config.yaml
arch: "resnet"
model: "image classifier"
dataset: "crops of objects in photos (Visual Genome)"
train_examples: 123503
image_size: 32
crop_scale_min: 1
horizontal_flip: true
translate: 0.12
rotation_deg: 10
targets: ["object"]
num_classes: 300
norm: "batchnorm"
hidden_act: "relu"
depths: [3, 6, 6]
kernel_size: 3
stem: "single"
avg_pool_shortcut: false
widths: [64, 128, 256]
mixing: "mixup"
loss: "cross_entropy"
init: "kaiming_normal"
residual_init: "none"
optimizer: "muon"
muon_scale: "original"
learning_rate: 0.035
momentum: 0.95
nesterov: true
orthogonalizer: "newton_schulz_5"
adamw_lr_other_params: 0.0011
max_grad_norm: 0.5
gradient_centralization: true
max_steps: 12400
batch_size: 128
epochs: 12.9
lr_schedule: "wsd"
decay_fraction: 0.2
final_lr_fraction: 0.1
warmup_steps: 370
weight_decay: 0.03
adamw_weight_decay_other_params: 0
Rows from block 6, named by matrix and row number. Rows with one number belong to one channel. Each number is 128 + 32 x the weight over its row's rms, rounded and kept within 0 to 255. All counts start at 0. Numbers have three digits each. After the name is the row's rms in percent of the matrix's.
# convs0: first 3x3 conv (model.blocks.6.convs.0.weight, 128x128x3x3), inputs 60-69, a 3x3 kernel for each
# convs1: second 3x3 conv (model.blocks.6.convs.1.weight, 128x128x3x3, transposed), outputs 60-69, a 3x3 kernel for each
convs0.33 097:107119095124111104141141128151101170107140139075099125130109129086088126148134105058137183107108163121111151118179162090112139176103114150168157119135152177161127155112121127097120089026120195164154140137147135158123119073130202146104136147118149117124190163114072131144
convs1.33 065:181140184137152108159125122129140094097157154106108174085089072147145128136137118095133106090144124119110125138058058130110099143121147147137113126143166122132132114092055141083081129143123216209149194137124162124115133214122083239194083154154109111086186151179172165185
convs0.34 103:098120189141106131134128131161123117119103132084115159064119185156160123225226109123146112183152101128155138108094099144122136107143152104169139110177124116149147096122086102107079031084113088093175135110129168172149149151167135100138121117108140099114149133110128179136
convs1.34 129:098112133110112127154077098152132121149163105130180104124153127101056070120084104111124075125175202126128166093152102135129160080165141125107124099070104121098122086141171112148135134101142118100119112115153134129166139107109101129118082100074139126083069109118069126174
convs0.35 102:182124150147131125125127118071073162167100102166072087094117154134098106148114113071148143090123138138112106131118161117123131139120136156074089104120094149145106170119073203119086137114075090090116093081128132093157121156152122149142123151149117175126174214108178218116
convs1.35 114:155126104148157138156191163111201121113173146113160131114123100136143115123144135115089097155149129105136108133131104106086101129121134134131123101107122150137179141103141145118209110151232112099085101081133130073110117093140128081092077039132107108174155138213179166122
convs0.36 090:181125101191152068129128085164105070186183169126136126107045087152092139154079157148146127135124150155110116093076114150130125118139185078113147107101099130140102088104135146107139079065134097120124143132129120098123120118145109112134107102116106098109151160105151104112
convs1.36 078:136131135111087097121041070176174186160143153148147185140103121152112098159127108176157133143160112160202184181206176195215126214200157129107130126103114142117084178169141156130112128140145114127143120137159081103142130087121100082117138104162132111152124137136102120098
convs0.37 101:202163137164148136152118113118178157108138176085167153160152116135101099128098126148171104115145102113127117061109183083126137085074050106132107111101112115121128121106141116128128089072082220157125162086073142075126086085112104133112128154118106128114147124158144123115
convs1.37 094:099090116088096172072034115147140157160115097112154128134144161117150146146156179163156119145119133137098090166127136161176160183169172157103114144113155171138133159155148169122140127099087126121166118114151159139099113141129140130121160112088140106129129089109146114118
convs0.38 106:143113128102081121118104161124120087167117106134112095118161169071145192095146152139109144069100149105139114101088097164100090163101142133142110126130114118129141061110149106129176151141148116111114126139121139132166145158136117142123127112120099077132142094141123139136
convs1.38 101:160088182185167197177141184174159142184136121132082105130151151148134146145138164166113100110113102138094112122136147121075087122117131132134173131150156115093139135126116112089075086091091083125140132125164107105118107119148067102142094143127101104149161136132132139096
convs0.39 095:172100152077090161101147200061169179091182233101105196143135108186116110180165141159120127135112164101104147114147104114119107086145079094118127118072103125131143109110117110163132103149018110149140110111127141128101088151134086148161130169184110105101053111174101134170
convs1.39 061:111121175110140191120103167192122135134090079159184109154188150158192203125152175092100097160115143097141188094135161142106090100108096127144191116123160165147142168149120127092105182153093131136101168154102128101050141140111154171133147172155118079079166134119133133131
convs0.40 100:116145161141157165158104116129097142098164163151197115179157046151137095028049126088123138130155115122145095134143118145140148121150095133152112171125125133104113095130246105147205125120124186178091174161142115139157121123142128133150126151152093158193099113121146146130
convs1.40 077:151118114154095099131147122121145132134130112108135128116161130181160172163215230103152125143152088131112108124122087142123179101100174144163164131156109101089122177173133234163126221170104111152185125167200120131194150169152151157162139138135121158131138147098044120104
convs0.41 097:154133096220163146206175157113137178163121154092139138151117103187160118120122107077159122123113125093129129179147125162142145104120179110109105152139113113121098105090110125095043100123122130094084137158116162145148105126151127140138153149146102135141140128125160142139
convs1.41 102:068055088096093166083078137112112119173149150156171162171143173134143161148155209157119099182165116149109133145128148176147100184135094102157161153110110154163127097095150114086127122115143155183164123148142130117095142103130146113121121078109121113150135108111136157097
convs0.42 104:130115118140128132150144149109097130098122137077150126167150101171110093169140119121108069117110118112096153060071078085106104113179092154166133116222180142241134108170154063145102089115094076113147110097135174132165132206186147144146136110109076138128046107141092101134
convs1.42 098:142095139114113148116117162169169118102116079150129154094122168093128136109133097118139145100083119088072027059118119071109088085101103147180242162143124139168113145129161124106170113052108149175102167127109107078062103114168149112124223139175185159166142084104131097123
convs0.43 107:118142186124116145108107100149094076105115081112120072122096111114121190091106183194139151187090134154087179140131118135125138103131162123099131126108147157095130065120078107134110132126092096135133082176160099236193143144098108141094092114113174162098086109084106153116
convs1.43 089:148131090193189104177178081109155097105149128140135155179210184201206244125138170110140119079129150084126141097091092096105068112111137134162181143169130144153100087111133109097107107077113153136184223171169189130134128147147087097168118160175129141136149143113137140113
convs0.44 105:169147127105080112075064076094096076090076029088108110089065071141136084191167119089148146112148143108167141081082087127131141102137182095092125091123158072089112094143121107130106082078086114081161112137138110116115142139141129140142153167167101115111131148126120127122
convs1.44 099:126088089138117112151089056077064084108120080157158131161140158164112105195151184149143102155147110194187200146128155114118134103097141114143160106137163113141141092090117102130130125156145138125136176172163102108105104119108136121116136170133140126108122148149104102131
convs0.45 098:099144156179125136186143165074101133149105167089072143094110134112128170127118167146113132113076108120111166119104125114130123129105102082127135155150084158099091125140113132155129101168106114133153123088085096092122058114091101105087107097109151163142180122128098086163
convs1.45 093:121087105123055121124051151160134159150154164142104120104106076131132055140178092152153141097110162107153169109113127180169130168147127128138116139141025130119118163147138153154161197244192108125086106129100137123148113123102132097134116061134128105166142141168130146165
convs0.46 109:160115126163133151154137154055109161107148157219161152135138108144129115149151077143104125138146139127120112175106135123063109160154129121131152117123140149136111218199119157110164115110204120096068059123105099151084148207187122140144154130119098112151180216144168158126
convs1.46 098:129120141105113134120163140155196171166150103154161093148146119117112102079071089139088123132149105158147066083097128061085085081126123209196152120096145106148191169192107178185133147119093128124133092104130117108131188140148144127116096091085181179219158149183083118068
convs0.47 091:142132104205180161197205098082119091124170106156174118126199150093156108158115129096103122108147133121083119133163126146113166118180157119107105127120147113137139073106129097112128140155200120113109230186143234113136093091117090091113119112119114166156106189101161133079
convs1.47 069:143134128142119086105077134152147156167157143133104131133167173189141177186159164116173137196214166157131116124108153122153164104132108112097158123105148137114116125110115103141122144119141136129163130151172139126221127143147148141198176119119131155134124127135098097124
convs0.48 095:157166176166180125164138134114173121087134093076092119093131134104115127142115168152080124127143139146109152130144123120124098111158128141150131139139132127155136097094075130146127042090108121128121101138142106147138075103090105101121095091074059144151094148149113121093
convs1.48 082:111148132096127123102099101129167126149176125153197198130101052137097092146105095142135076160171116118132073148147147118117113181141120159154155136147149164106120134107168109126136135115187135094124139114106105067121117119144140096117081127123129115169139144146154123084
convs0.49 096:107117104118141121089125109140126155105106117148110124162144129133137103102085077082124130106119081125142089135123112139156164206212204136127138130132152176158130114116109103101092129125116153161140160152111094112139121146111116154123121127118117112104148133110125133128
convs1.49 134:137123149109091132113082109072113121052123121067116127125114158148103154136130105077096115140118130113108099169203176152164125134139131080018051087098106078088147139173139128133136083112075124114091106101093121107142133123152114099147084068127135165208110072086109114136
convs0.50 103:090142133160185143114151145175120104148064103118145154135107117132137158163125155165189148145118124149100120073115120042099108148123105232146157094120135091089108067095094111150117118103153111102162140123190132151141111130133113181157126146140069155127067075098065111145
convs1.50 091:194136133185115121192124174153160165119118120128151113144133138113102063068094104137125126192133158149150118125120135138058106157124126137148188131154143163123129207191183194146187124133185126122125143171132182176124124131154168123140111097159112061054116101148128114169
convs0.51 100:142107153173116122165143153109128075142232068123190091166173116164140109167153124088135158071132183102113123130097127082083095140113087122120110082188162130208161108114125096108123126097134156129139096094121134093129145129136133124165120154171067101082129154129125113078
convs1.51 141:112115156120149145126124144139061114187100171188147151110129103137122134157115146135133097083091084121086112136107094113099089153100121136187173139169104077133080081074123111085142123105125112068088131107121144139106121125152066117121063042102132114148098044110178118122
convs0.52 092:192161117133124074172158142128104185101081164099133130057129061107126092180230171105141155102158170132166131120112148108121130135115133158149116126115101131095083106078100117113137125133104070059097088126086128148113072109132089120115100131131098089096142103105078094094
convs1.52 067:126130139123116137087093082163149175170171183117128134156110130104101099131176216168187131169157109093104107114126145162173136138130135137149175096131149134161138173145145162101134177128151127116127163195183144144148150150162148121158150124152138124153123116130122134159
convs0.53 102:178114124182146164159137155119106149127134188129143175081080126113174119120183130155156092183114118144105100063080153125140190115096145124096151105117106113122112146114123140130172135113174070063129104147201134135150143087117121114103130135141104137152082109103089100131
convs1.53 105:067159087121199126122127146146172071169183101146125082151125139157184175108175112133138138134157172130135152122110121051112115105133211121169115133160123125178138127139156162165108151143119136197128147160130142115108141156143086126173132140160207135088231156139161184186
convs0.54 108:154177163141136106140107102135176163093104118097093119119107115113097162137198132088156148158158202154151153111135123156146150170116070144126091080078194112088132087128145146160115115124086118129093089122155118169136119133119129150110126107142088092147109093148178145104
convs1.54 110:145115112123046094160148149147145047080116081113089119094105173054080055173121078162165127155194104166110207098072081086105126128101125218210122133131078122049121121122101190141066128154116159129116144135139140124112118151141095091187194140183134115117127099132165092162
convs0.55 105:073105179136174198161165173160143066174092071082137130144106119148136168183180180085117126115146129140098108111167136115147140096094085156143163117098138123092135171137087144096144107131176154177148119130149120104146123133143137152155124150172094167120232210088138102118
convs1.55 101:158200164165163166106160144116121093080109154087076121112087098126104135125107079112103160107148172209228099061111108121136158106110097157164143130104105080092129112122142152113157136157200128154095106113122101123134120111116147104123087073202089073091112218201135220233
convs0.56 101:222187134195175145194189147146127098124146108098111120124180157130149168121111178105116105182137123125134088073121081062100141066087146076137110104129106118136126092117096141146079128134086176123115149134140096132138095096077084094129100109146108077121063124095067118064
convs1.56 102:134138130143153118127109175187180101165174075174144108112116145105085141112067128134134103136154101135143127191158183168149172158132149135128152136109092168138103173175136125130114132146173140132107148157139103128141116088153153142168121152159132095122120126167127158149
convs0.57 103:154170190148126151121155150145095122181117094099076079086108096107147168114134115187104094210163136135119119181165142211173146153123134099099113136240093177150052137126069061096107094140100117141142128151107111135106120250178096108113121126147130134100121158100041069100
convs1.57 125:159151144106132131151168146143144097125100128127113090103106081122132132124146144116094175101120173088124104150150152172156140185130160109166179150141144086115067122106104114138168167181144133203180148161174130136166132114169194066101255234083083113100059142129106131133
convs0.58 102:165180183158140124106100077132112113177141085129099124109154117119116116071123126160186158169175157171124143125108075136125145079118129132141102156160086149205168088089104109123080143143166168158142167171160137103121128115121125113108151136114093109123111139145121135127
convs1.58 115:160098123132091076134077064119157162119115093142103079158150145137130138125124120144080074102077121101105082137107079132090106154131138082077100099105145107114124150149103132110106130139156170168188082146122118110108113092135126128094108139073135139106096077097129117101
convs0.59 099:139058071231130126229126098088123155089093187102115184147126135136115160138117107124150153147165138131109150127146137195173136144132090111123123090102084116109079117090099111068096154117141118092157072082220072094178132122098153117080145144100125122137157125111158069116
convs1.59 136:124084097122097173109104116094142066131199140131188188109139138118163138089122092110066121119110103147073085147134108168109086163156137119102112102109086087099119112095106106128113108125120149176203133175155156095102162112143127111139109109146076065130140101180141076161
convs0.60 103:072167160078137153099137142170164142120177088161166072067128107062110119096121137098117069127131123113119085173119103113096074142116158185159081130126117132146144132214117180225122142149128149107056134098108134102125102087129135102116147108124093150150157164120199116066
convs1.60 116:129173166101114157106123142121103019127136031097140048120138137128126145179150142108131121106123095135134123118154192130125156123139127139155130110137094080182115114137156128158183108139180083126139148143117126111046140109133153101147104145119131141146115156135102148108
convs0.61 095:165157154117148155084112111061119117114077141161063083152117140193169178171134163136136118077101111086117125146143096135173093069042014117132115115141108157099099177103090136133105140142093160127107165152121118101113087099146118108150149144136111073101143145183129126153
convs1.61 076:197137130165160190150149173146147147113123102156158132114120125132121130169184193129118113125081122143072131090103120128122104187175146154157134133142146117131153164152174164148141137109094080086089119085065153115128105125125117151162072113111118104062161164093140150159
convs0.62 097:133087089139115141161172142112130090110195164075115161150170131115168134133136142148149111130102126113110113065051057107131115104135094105116097110132162134113174098135108090122130131188154095131144126114150144107158125124110130125101141139117163162163117119142105126189
convs1.62 071:154164152112174114141150113092121122115184145096135147134117109160143127187136136111107118100091134092101083142100094133154102124146125108153159074149149133137111156084117135101150136159138115149135103104130104116089151158156141116154073113154128120107064108123080087144
convs0.63 101:136172153125172150090133145134138140119129152111143129135121148088111128093143141136168188152164185135148175075159144056088084102149122073115098106108111116105094092129164126135111132162080105097101092139119118127105191140129192140124159138107122118186122129170138176112
convs1.63 115:160197186133148185112135198148156168118098119181133134129138134148176156160152107107126102112106144109119148097124148125112090110120093154112104138077078182140132114103182104143131134144124181125130168150112177099102094105123096119124125068091056190097131161079134121103
convs0.64 103:190126117185171120137130099117101139109105123115164133109114106158154127140120109121134183127097110017102123108121128129105145170115135133132117134098131098104124060054112094094072159094081077088080099093136104075089062100113059095131097096128126110110138155158116192162
convs1.64 096:152109067110083088151108184104147171086111107148146124143149138177111111112116046092087105067131117099144205130142116157119108119186121112118138121120136152135099144089108123114061044117130162140154154145147120149137116117105131163082108159136110105052130136122132113103
convs0.65 099:181177128177148127134102118081103103060162192083157146106104126122121125115135137239198103215092114122109152109101142074130150034131121114153091110110108111092098082089136079114151141100104080115161059166144085128114151173152082151123097119119171164118109097120112107106
convs1.65 108:125091095104089102090084103196190186177117139160121126127111108143134137081137080184149136124103146077127189111151135121137151112173137120087123135099041118147118143116129118145097145136144144145103119121105120078140145127116141142135072087109144130166162123148134142121
convs0.66 107:159108159145115091132107080137175102182154173189135130127125170125127141156148135129111150138099154097093160167118126146139142133130122119125153154140131134113108151132123130129153149119137080136140116146142125140148101078082139124091137147133132144096136132103130139161
convs1.66 110:149090097123097101111099101169113122128187113148144125095141167102174174140133131148132103127116171136123145117154085129155157123150176134110120160094032168102068128143135146140143112135138164144089219197145183219169162150108075115145056091146131116117116099132133090094
convs0.67 101:178144090158143130127118135101124175084115102181184130127120133093129132087133160107116124089063096109129158083127105146176209090084166079069121123162245155155181092081072163126133215153169144125173106101089126125134123110113132124128112134120155132104129141088195146100
convs1.67 104:110127118134137105119100079141165130158145131103124093126123114169114130134150143111097111095113104120139143065066105126095129108121107144088100140131076206099104180097117150170136102112083098125119105140081134137094135160146098110147133130175185157150129131110111143154
convs0.68 097:123140173156132117126132139111163117140202110180102060130125176137107146122091129110132221086134152176164137174209102147157135116123093112081083130132107138120144146159164103149158043084134105104115088166127133198125108150133119164173130138159101106135137176142135217128
convs1.68 079:117091132105105141138129173123106074133126084100152150104114122109136136154160127148104098124113142134130126109122107109102149127157165196164143143129154128167089144121112140122164145136158140168153154147178084091129145129123147109119147106131127080135128108146111090097
convs0.69 094:121169159133128162165155149165111172206179109133135093141106144124099131119125103130077157134109191119109227128087108113120135140140132102127100136156097115123100140129132134117136098113156097153193109120128100108079153118118143123112145131111117093082089123139085125125
convs1.69 054:111112132150134165151141194158166183173174165176132126137159122096124076140078118188165171170140168173190163110136129098097128106136128173193194155214213145128168144139123153150105168181104099121124157137148161184135136125127126154147139187180153139162137137140148136153
convs0.70 102:105156178117134166108101081245131104219087129174097142162118115143137130164149172148125115093159239077155186137108118151202110130163136139097074215160095175126088029085103100166129119179201168127101174153143159149155092121127119122101141131092124102132117106138147154141
convs1.70 131:183113127162113083168139140109117130109073091082138098125107078139093089148123108121134178209174127191203188143133167129092164154091170053039123075206255106111192149090153112160198104174205103102105072128151096101136118148176061121180080092095141196174148192152107139122
convs0.71 102:148137128201124130182089096166072074153094095083137192102104120104060098104074153116126167229152146143088136084105122113097163150076091169151142133134155082113099180097080154103102117115130098135138096109140090126165107142141115117138130131159118124141175153121121100114
convs1.71 139:064152172125150195104093089087116125107158142090082086090145152093126112120140140074084113068219185140147156149116122117152129128117103090166148103104141135115099092137144153109117142097138153139171116110171126105166146141145169183105143114199128131119114116115058153193
convs0.72 105:158134105153138126139120085122126112141078122156142147133140173119116162117111115105099110114109105155116088177123136151151146054086096131140141122171142097126156126120145069135137094142170070172167111147085138111079116140136099112121126124112138105084123149107111133106
convs1.72 100:145157171158103163138106124152133162121133159094142155121134100080119066136113137084094133093051113121060060123115120099134097125176146108120139100145138102131134129101123104109109111078110153159187166120164155153105149151145149179129096107135118104143116063131127080118
convs0.73 100:216193121201182126153155132093110100128108101135066088111089125095093146119116140105095129147146108131140121098139116113186165186180171154134144091099130132105116159123106128096125114101121120134124164157142132106103130121136097079084094098109136106132157137099134149115
convs1.73 095:150188137103119050110108073140134155151146152168135131166119102098074044111088110174168133173168157137138102172194165146206138162131131076118135089118112152102101143145147138146147144130178121125114080106159147200197113126137082090135103069131116123156096095096091108096
convs0.74 105:156137136125116111087101103112152154092122107074118064147133097124153115123166149144184136123098140077061117139171139124152148148118136084119095106255235091123157129110152105094109127151108070061088083128118145166132118109138116099106126131130097116187097110147100082154
convs1.74 095:141128124089124154131106144175154160192130161177069129099098087108120082153137101096091075088083097112110133137133099133155153150171172199250243219129134107108099110098176097114139129132134175172164139139151110071108143132133081156137158201152137108146170128132143137157
convs0.75 083:148128076168164146215174129166156172130115108149137112174120080153087115110117136121142101099140145155176147044096102132135177108130167120145131097134137153147143141150157106113111112064085106125107125129123086135126102092130088129130079104130080089115115062111178165136
convs1.75 049:165170153106125128093103130170166144165133122182157148128098112117084097126113135154157162134159145140142124164112101163105107168134144125095165118106130138110119146191192169181150187193152167170155152169167127126104137135124137128161178142191152135137117113115124140126
convs0.76 110:101117141093141156124126130110120117114097079143128120105083148097118173131141198076049141071111132079178142093132123085134134086132144160131183138139140137104089126122094118116068113095097105078076089076070139142095163146168150143161134134149112128176108130187113089086
convs1.76 096:143173151135184192156154159101113134111119153175164149132117070108125104089106144074128175099126116135125142095134087122172103140147093131114135084126149084155178091179213099145164115133119099126158106153197129160158120166170120107142110103112097112096129134130151120114
convs0.77 097:149158129134130172138142113119139149159075065150078107113133078152160064142126075176147117157197116087145118159167124163100151119113178116115149191057084214187123137121128145138118139095134123108106119103169140153146064097176070094161146116139097062107121135147093125129
convs1.77 066:175139136220229162209203175086126141130130104140087142174170163137132150156123154147203163193232160221215151155136156151160164161118139156156159104166169137107149132101122136134135140109129125112097124157103129123077142127160081040105051097125125148110154140100149154112
convs0.78 058:137169172099129120138125115178166087118141099099139147133122087119099089135074111207123114167131124189173092099166091107141107130159162148117118147125118137153153114147136085121082119135104122151155099144118091099097092152128133130113135115123157163121149124164049083082
convs1.78 029:178179179167167161173168166136140131135137134136129133176177169179180170175174163147147147147151156156140143099103107103099101100092094195194194191197192196196200152151153147146152142142147134137131139128123140133138198198195200195190197199193142143140141141134146148140
convs0.79 096:166173123122158155132197189111093137093162131121170123154123147183183136097193151101120099177128109132071119213168086147131133124088165156142136127185140160162200131138089128167140124154130127101085124119109094117084136149133166135142163157179146164094078228163071170172
convs1.79 037:139165191128160164150108185157103150168149171132128202154157121184163069173145081148152126126114099078126090089070144109112131115138127160161175165147105209176107165166190148138153132139131158173161148138178124105190167150153180177192157132154132161146117144127142132153
convs0.80 099:123152128104116128124116127096107128101141152062159174195225208162178190090099119120096143115099120129116147112106092136073079139129109138123118114115117100076085113214205101153133094120111066162186104185190092159173107133142140115150136102120088157159078162218087126143
convs1.80 124:126141162127147153123134144115147179093117149141133139131126159161097132188087172085216123079173118119126099118134129105114110070109107124098143087139150120166145118111152136137141130112116077149129093121084115102109101152151107148117106140184122210124109160103084092131
convs0.81 100:184155124178157118123129083119117055156179094152167111102142127159167182114144140128103128096150147116129130113113104150184082091142059142110064150060091110099085096108139135105081136126102079121120071118108075092106127132106130126109127124119134142123128083084062065087
convs1.81 098:165136160152081093137112138177129076159098068136129178138166120081136144120128134114159067157115093093144142130119145126113130153143118126119115118072066165131101149105092166143106181155088103096143110133162129105154159111164126091119121079128160163182101137131103111095
convs0.82 105:107159131125156121114131110087178180099092181148044141078143104122124078111099116108096125173128103139140104134093130173122161183110151171120150243046143255128153155093143197114106137111122118174140176195155185179157193131096101148075113134082195136085192116101202154049
convs1.82 128:132032118146062153131095158051117065024096082059101105160067111178140097155136106121081092131100191161166129132145103049131094051138104122144116120146127188105125143148124115139128123134124149111168123107123120092121090134111097143055090235208086145187083130208110123112
convs0.83 107:131136137114128124137111084152157107170120103154110152073090086130127144131106134062147122107145089118134143090092108136151206175145143108126124106102160083088150105134179112100136031134158116119095090120137109127133138143147117144141135139127076131169099095117147138142
convs1.83 105:153113143134102131172135130105145153106126137110110074131114120125095090174134104116112117122115145136125120122166153098139136108102134155175155122119136095127157072154140116168152133208133160103127070108121118109171119129126091101133111104124102124140154149121126117152
convs0.84 105:159162150195215172148181136080106070153146122158108117129142175199148177153111102144096130104119118098146143134172146164154175185112171137158115121106119139144147201255255140211217100132195129119106186115102209119142132122102081107092127143124139119100077091093117147086
convs1.84 106:154164129186193163146133155116131138112123136126156132183119165152115130114049117151158114116163160143133123144132133139121100113125124126102101165162121156146085131191138105175159150177168119126092136132131087102161135114099121129120168165133183142053104057090065118210
convs0.85 099:115156241128169224063142199175160126109126130086120127138150144129175157152187162137102101137112152146141144130173183115157179156154122146138126114161150121108138137138087116105103078082134089125110133118079168154092136131127127118125121106124150124132109120083085097075
convs1.85 107:145134086146104107149137132185185136115123110099058125136103127171139120157152133137152108127136037140149111150127101155149137141155158144139137111126160130131106091107143085087108119096072165136112179169190159139176105108092134115091163141124120121083144159142099140144
convs0.86 103:119148214118123144155099129122113091138144166146185099112172153111120140137118113166119119163138129132138142107076138229137097181112062115129155186159124184164135138082108185093123144122129114156203112153145166193109159152138140138138114127116074085101099118147169144134
convs1.86 131:112114100130123129128120106116130142110117089089082113148109122170135142113081077156115115104131144092109180086147182074134136097131167157079066118109118123090102123144121073158164084149112086059115073067089079108103145169118041186083059096063163189178123097122148082111
convs0.87 101:161109116158169118140205121128177177123104153108086117139134090147152081148173107135122068091142166075130155143104065104099111099141131110099134126128123132122135139116101088109100089054120088085092120100089138150092129106103120118116118121127183114099110108106119104114
convs1.87 091:149141094143143120115071105147079121130119120167159175148196180156185167120152161128075073135113126174140081144116132158181136153171133126129088157123091141134109124117105146140129121134116134147101155122168140130135117123094126114101161091091166133120121140145160150111
convs0.88 101:107098175127069135141093168139165126126186145074191156147195149117182138091160151136144132137121120110125117118117126120128134087148173127097113138101112123128118104189151099155133096134111138146163143130151105138127104112150136126147151155132144131109168144131158124126
convs1.88 079:204154144175144104156144122136167150112108170114119159169185142156199114165179103096161167090124163062113194112122189066095187048048166134149142129125134121108115108081152091104144136108136122130120128117142132076116128145145147148131163158180111167177126135207130131186
convs0.89 104:130115114130125164155147152174133099159133116042069117079137123113134096162181140171116128131122129133110109122122126123146113168141081155146154107156166129135129111171130059107066081141154159121133126126111142108113122123143144147143141132136153191195146179166085065094
convs1.89 111:101070117094061135126087116088104105179172117194194160130108097117121086098092098129102102171156136119133149141149132119099059125157129130160141144134157130102057125091083069085078093098119128131113123128092093104123104112124099102108119136082101076102118160128130152096
convs0.90 097:129118102145125121126159116079072129100095110112116095075156112116140112198170127145106107119101131113113152122160130187177154149165196137093079129106126118109128100109172101174191086133134138094068163090103184153141128171131123136128098112103135159150152152124158140145
convs1.90 139:143085118125086122107112161121136115088091054159104132119111131134141086126153148123155123097115127125130124146115133166150130143092124081111108074102099188169101152081058185077121180057109098110063092062059124114084106135116120110115114134165136217197132192189071096124
convs0.91 094:195154123157146140183157153155144073112153087079100057158162222137175182134146101108138161107140131148123146099154177085143157144116154125131144129126102189138120127123097183106093133109063131150086105117143101121146116115126135077121122089119046116159103125131125115155
convs1.91 084:143134128117073122085070081147119167179148121148104134142125103127140096113141127169142122155149111142127049161162137181150147167134133151133140132101084179162110103103115148111153176177205138173130115141142101131136118118103114118106122097066144138102126147137154156140
convs0.92 094:175206151180164158166121152039098109108102114193111090173115137166134104201174111144083092120123127116106138123141135210180130118130106150058076107113105090118110111131126097084102122121126108120116077109152098111134125118107140139112138133131125157159092125145116105107
convs1.92 076:101124152123147077132190142111152128122135143091118078111131141151087091144118131171229185156165140186147079123132168130124164127105180114125152114066152116121155138131122161138112142124094169137116176190139121154166134135141115119152105029070122117143131145151136153139
convs0.93 103:067096058082104110110122121170152186164135130137114115122123094124111080126144125162186145206130092168100046137141131156137177149109130165160111116104126147131121095125108128129083146126098094065113099093166111140206123140142098115153100109136095167210154171214086099162
convs1.93 123:096079084116100091110074093138124156157099140145089119140153147083137116049091110118103148127127123141159149146168163137161137146174133134149131163179144126128103112153108108102093109069031104121151131129104187194159120143168137162142137173154122109080136124077165164094
convs0.94 101:093111086144149122146128104126129094091113084129090148097069148080093194082096149137116119167083113155074129181134149173091123157162167176184180161118109142160147082145186160143128215136140151124150108092136113114127111116095113133082140123111110107135084152178105119155
convs1.94 075:149157154122163109105146121181139184144097123150099125101112121072169096138149103168168123140146165163104157110089142059103162041100147117111125115122128190154107121085158107101128099078127134149112098094116131096098136163150093170141095131148176164102144132099097139107
convs0.95 104:173143127135167163143127160062138184131119128153087076147118070117121100089121171173137115136111129151169132122137137079078113089089132120135127140113108133117124059148201093150127156129047141119077146116086120114134138107115161128139160134136134145194105125199079128103
convs1.95 129:145149116121172177113155184118156146146095123115138117086094089091098065079094117140161111122156157128122098089112121129116141134162135151134124103125118084107067103103089096130149087124159117131112102119089130186117114149113114136138137149138125125169176127115232109069
convs0.96 098:127151166136149196095072108132145090184165074240210086141117113164132129135143084184131141138159161109156153124119138157118138122077067134196170129158115159198158168178135171189158156188151109091105109119129097093097082132157079109155089112145139160118103219166096204196
convs1.96 130:095091089110117101164139145237135096164185081151182106118108123166152166184190161082132126130135105162132115090136100080128103094102147145175153131185114150135105123101111140113139171162177086107118117116091150108074141131148130070119200154075150153128122112117112067101
convs0.97 096:110050099133109092109115112142131123112138093139093070096131149165178163209200151130140145152120142129131131162102112099088060122111130093118194144087146167154151122132139126070141158133184095139212087151175115125172144107109148148115119121094124146123108137104134092093
convs1.97 076:158138164192157171168171164157108126131116136162114124103182164093195176120140153124133101132132113142103130157179119125134143111146123131170157118191162161146138062115050083091070116122104120100155132134146113116161125168165110135178102120171136116104136125118121140086
convs0.98 102:132131121159124103160128104126170180132111124130123100104113128107124122098129113161146136139099091139111123101088063146150131130095111104110104146169173111166196114112106131128153136139170095112141085101124144131107166143125140133117150150170156154140109080105124152118
convs1.98 117:121147106126120112106142115121144147119125134109157139145149154092109100084092117082103149103106064140138112150117124122177145104168122110082156196192159133154138147153115171150065135114078105122121105103102094067082171138121123136072068128090168131117149117103094115090
convs0.99 098:114127145172170142151150121134138126221123160188114119104101114111132112110112108105106103094197101098168087181119063179141091162167159167134119125086115106110086102145157237223161216203142152120104160136120138120159138149118136138138119129132135110148134119103132138130
convs1.99 077:157119150168173199206157185098145087139188092151091127134119124143132183163115167084110145162167164141107137132135128136100151131137134171124114107103168149177125115071083077052177056036120143108162178099156111109131141129157105123147115162133120125144111124151114120140
convs0.100 093:160156141136164180130142137140107143136117093124165107212198061138170084107089086165122143160134144088131113099124111086106100138153137189156117194153097127143118113070152099079161113126137149130092142135130126125126084070104117096107128101134102101114116138109129125089
convs1.100 068:147131137128117133106135184141117157167156153177155163124128102115116082148154113139151111137130078133141087164139124165160169156138117130096144122083145146125114142136143125108146147145172136189171140172168140153164123104176144119172120079156147117140095123139102165177
convs0.101 104:142153106086121145108155167146157077139116089141150121140132143144119081142140100104104132123145187102081127127133123116108153102175190122112138137115135105100115143155122097114157147103131092132162097112103126099082144129111120162118128145139107143115069071094052086114
convs1.101 101:153128099132096068155176140134094091115125101078086056130083087136146124161096047156116160153153150174182112089122102116115081075092132131178170093105128134146117145107044142166086133188079133150116112106144114055097119103119150110150118110153112122151111090088107087091
convs0.102 103:087120157097152187117125133132103140068043072095111082145184133124116082119109079161132114166164176150134141087159133071095091047104117156158138174178119169173145107077103099134119091142116213183087172117065099087053129155120122107108148125106117127134167181132135111127
convs1.102 096:184179186132144151110121112096085097104114121100092092112106101109110110080111100124140139104136068137125083117123101129152150102100098113118155110119130135111115120138125123133120080114122153128126109074101111120081137123132110102142134117149136101114135106102143090098
convs0.103 096:133113169105113156059096138131152122155113165151117116110098114113148099109149113139107123117144142116105095099125156099146153161131187083132127110107150111123110084165180075168137122135128176153104170150136148129098128097106116121114126139152104073126065137099107188151
convs1.103 030:168175163176169166185180179145153145149151158148152143179181176180175180176180175145147148136147146148154143107103102079093086088084094189189190198192189194179185153153152159166170157172154134139142130134132141134136185187183184189198170175186145149157140145140153149157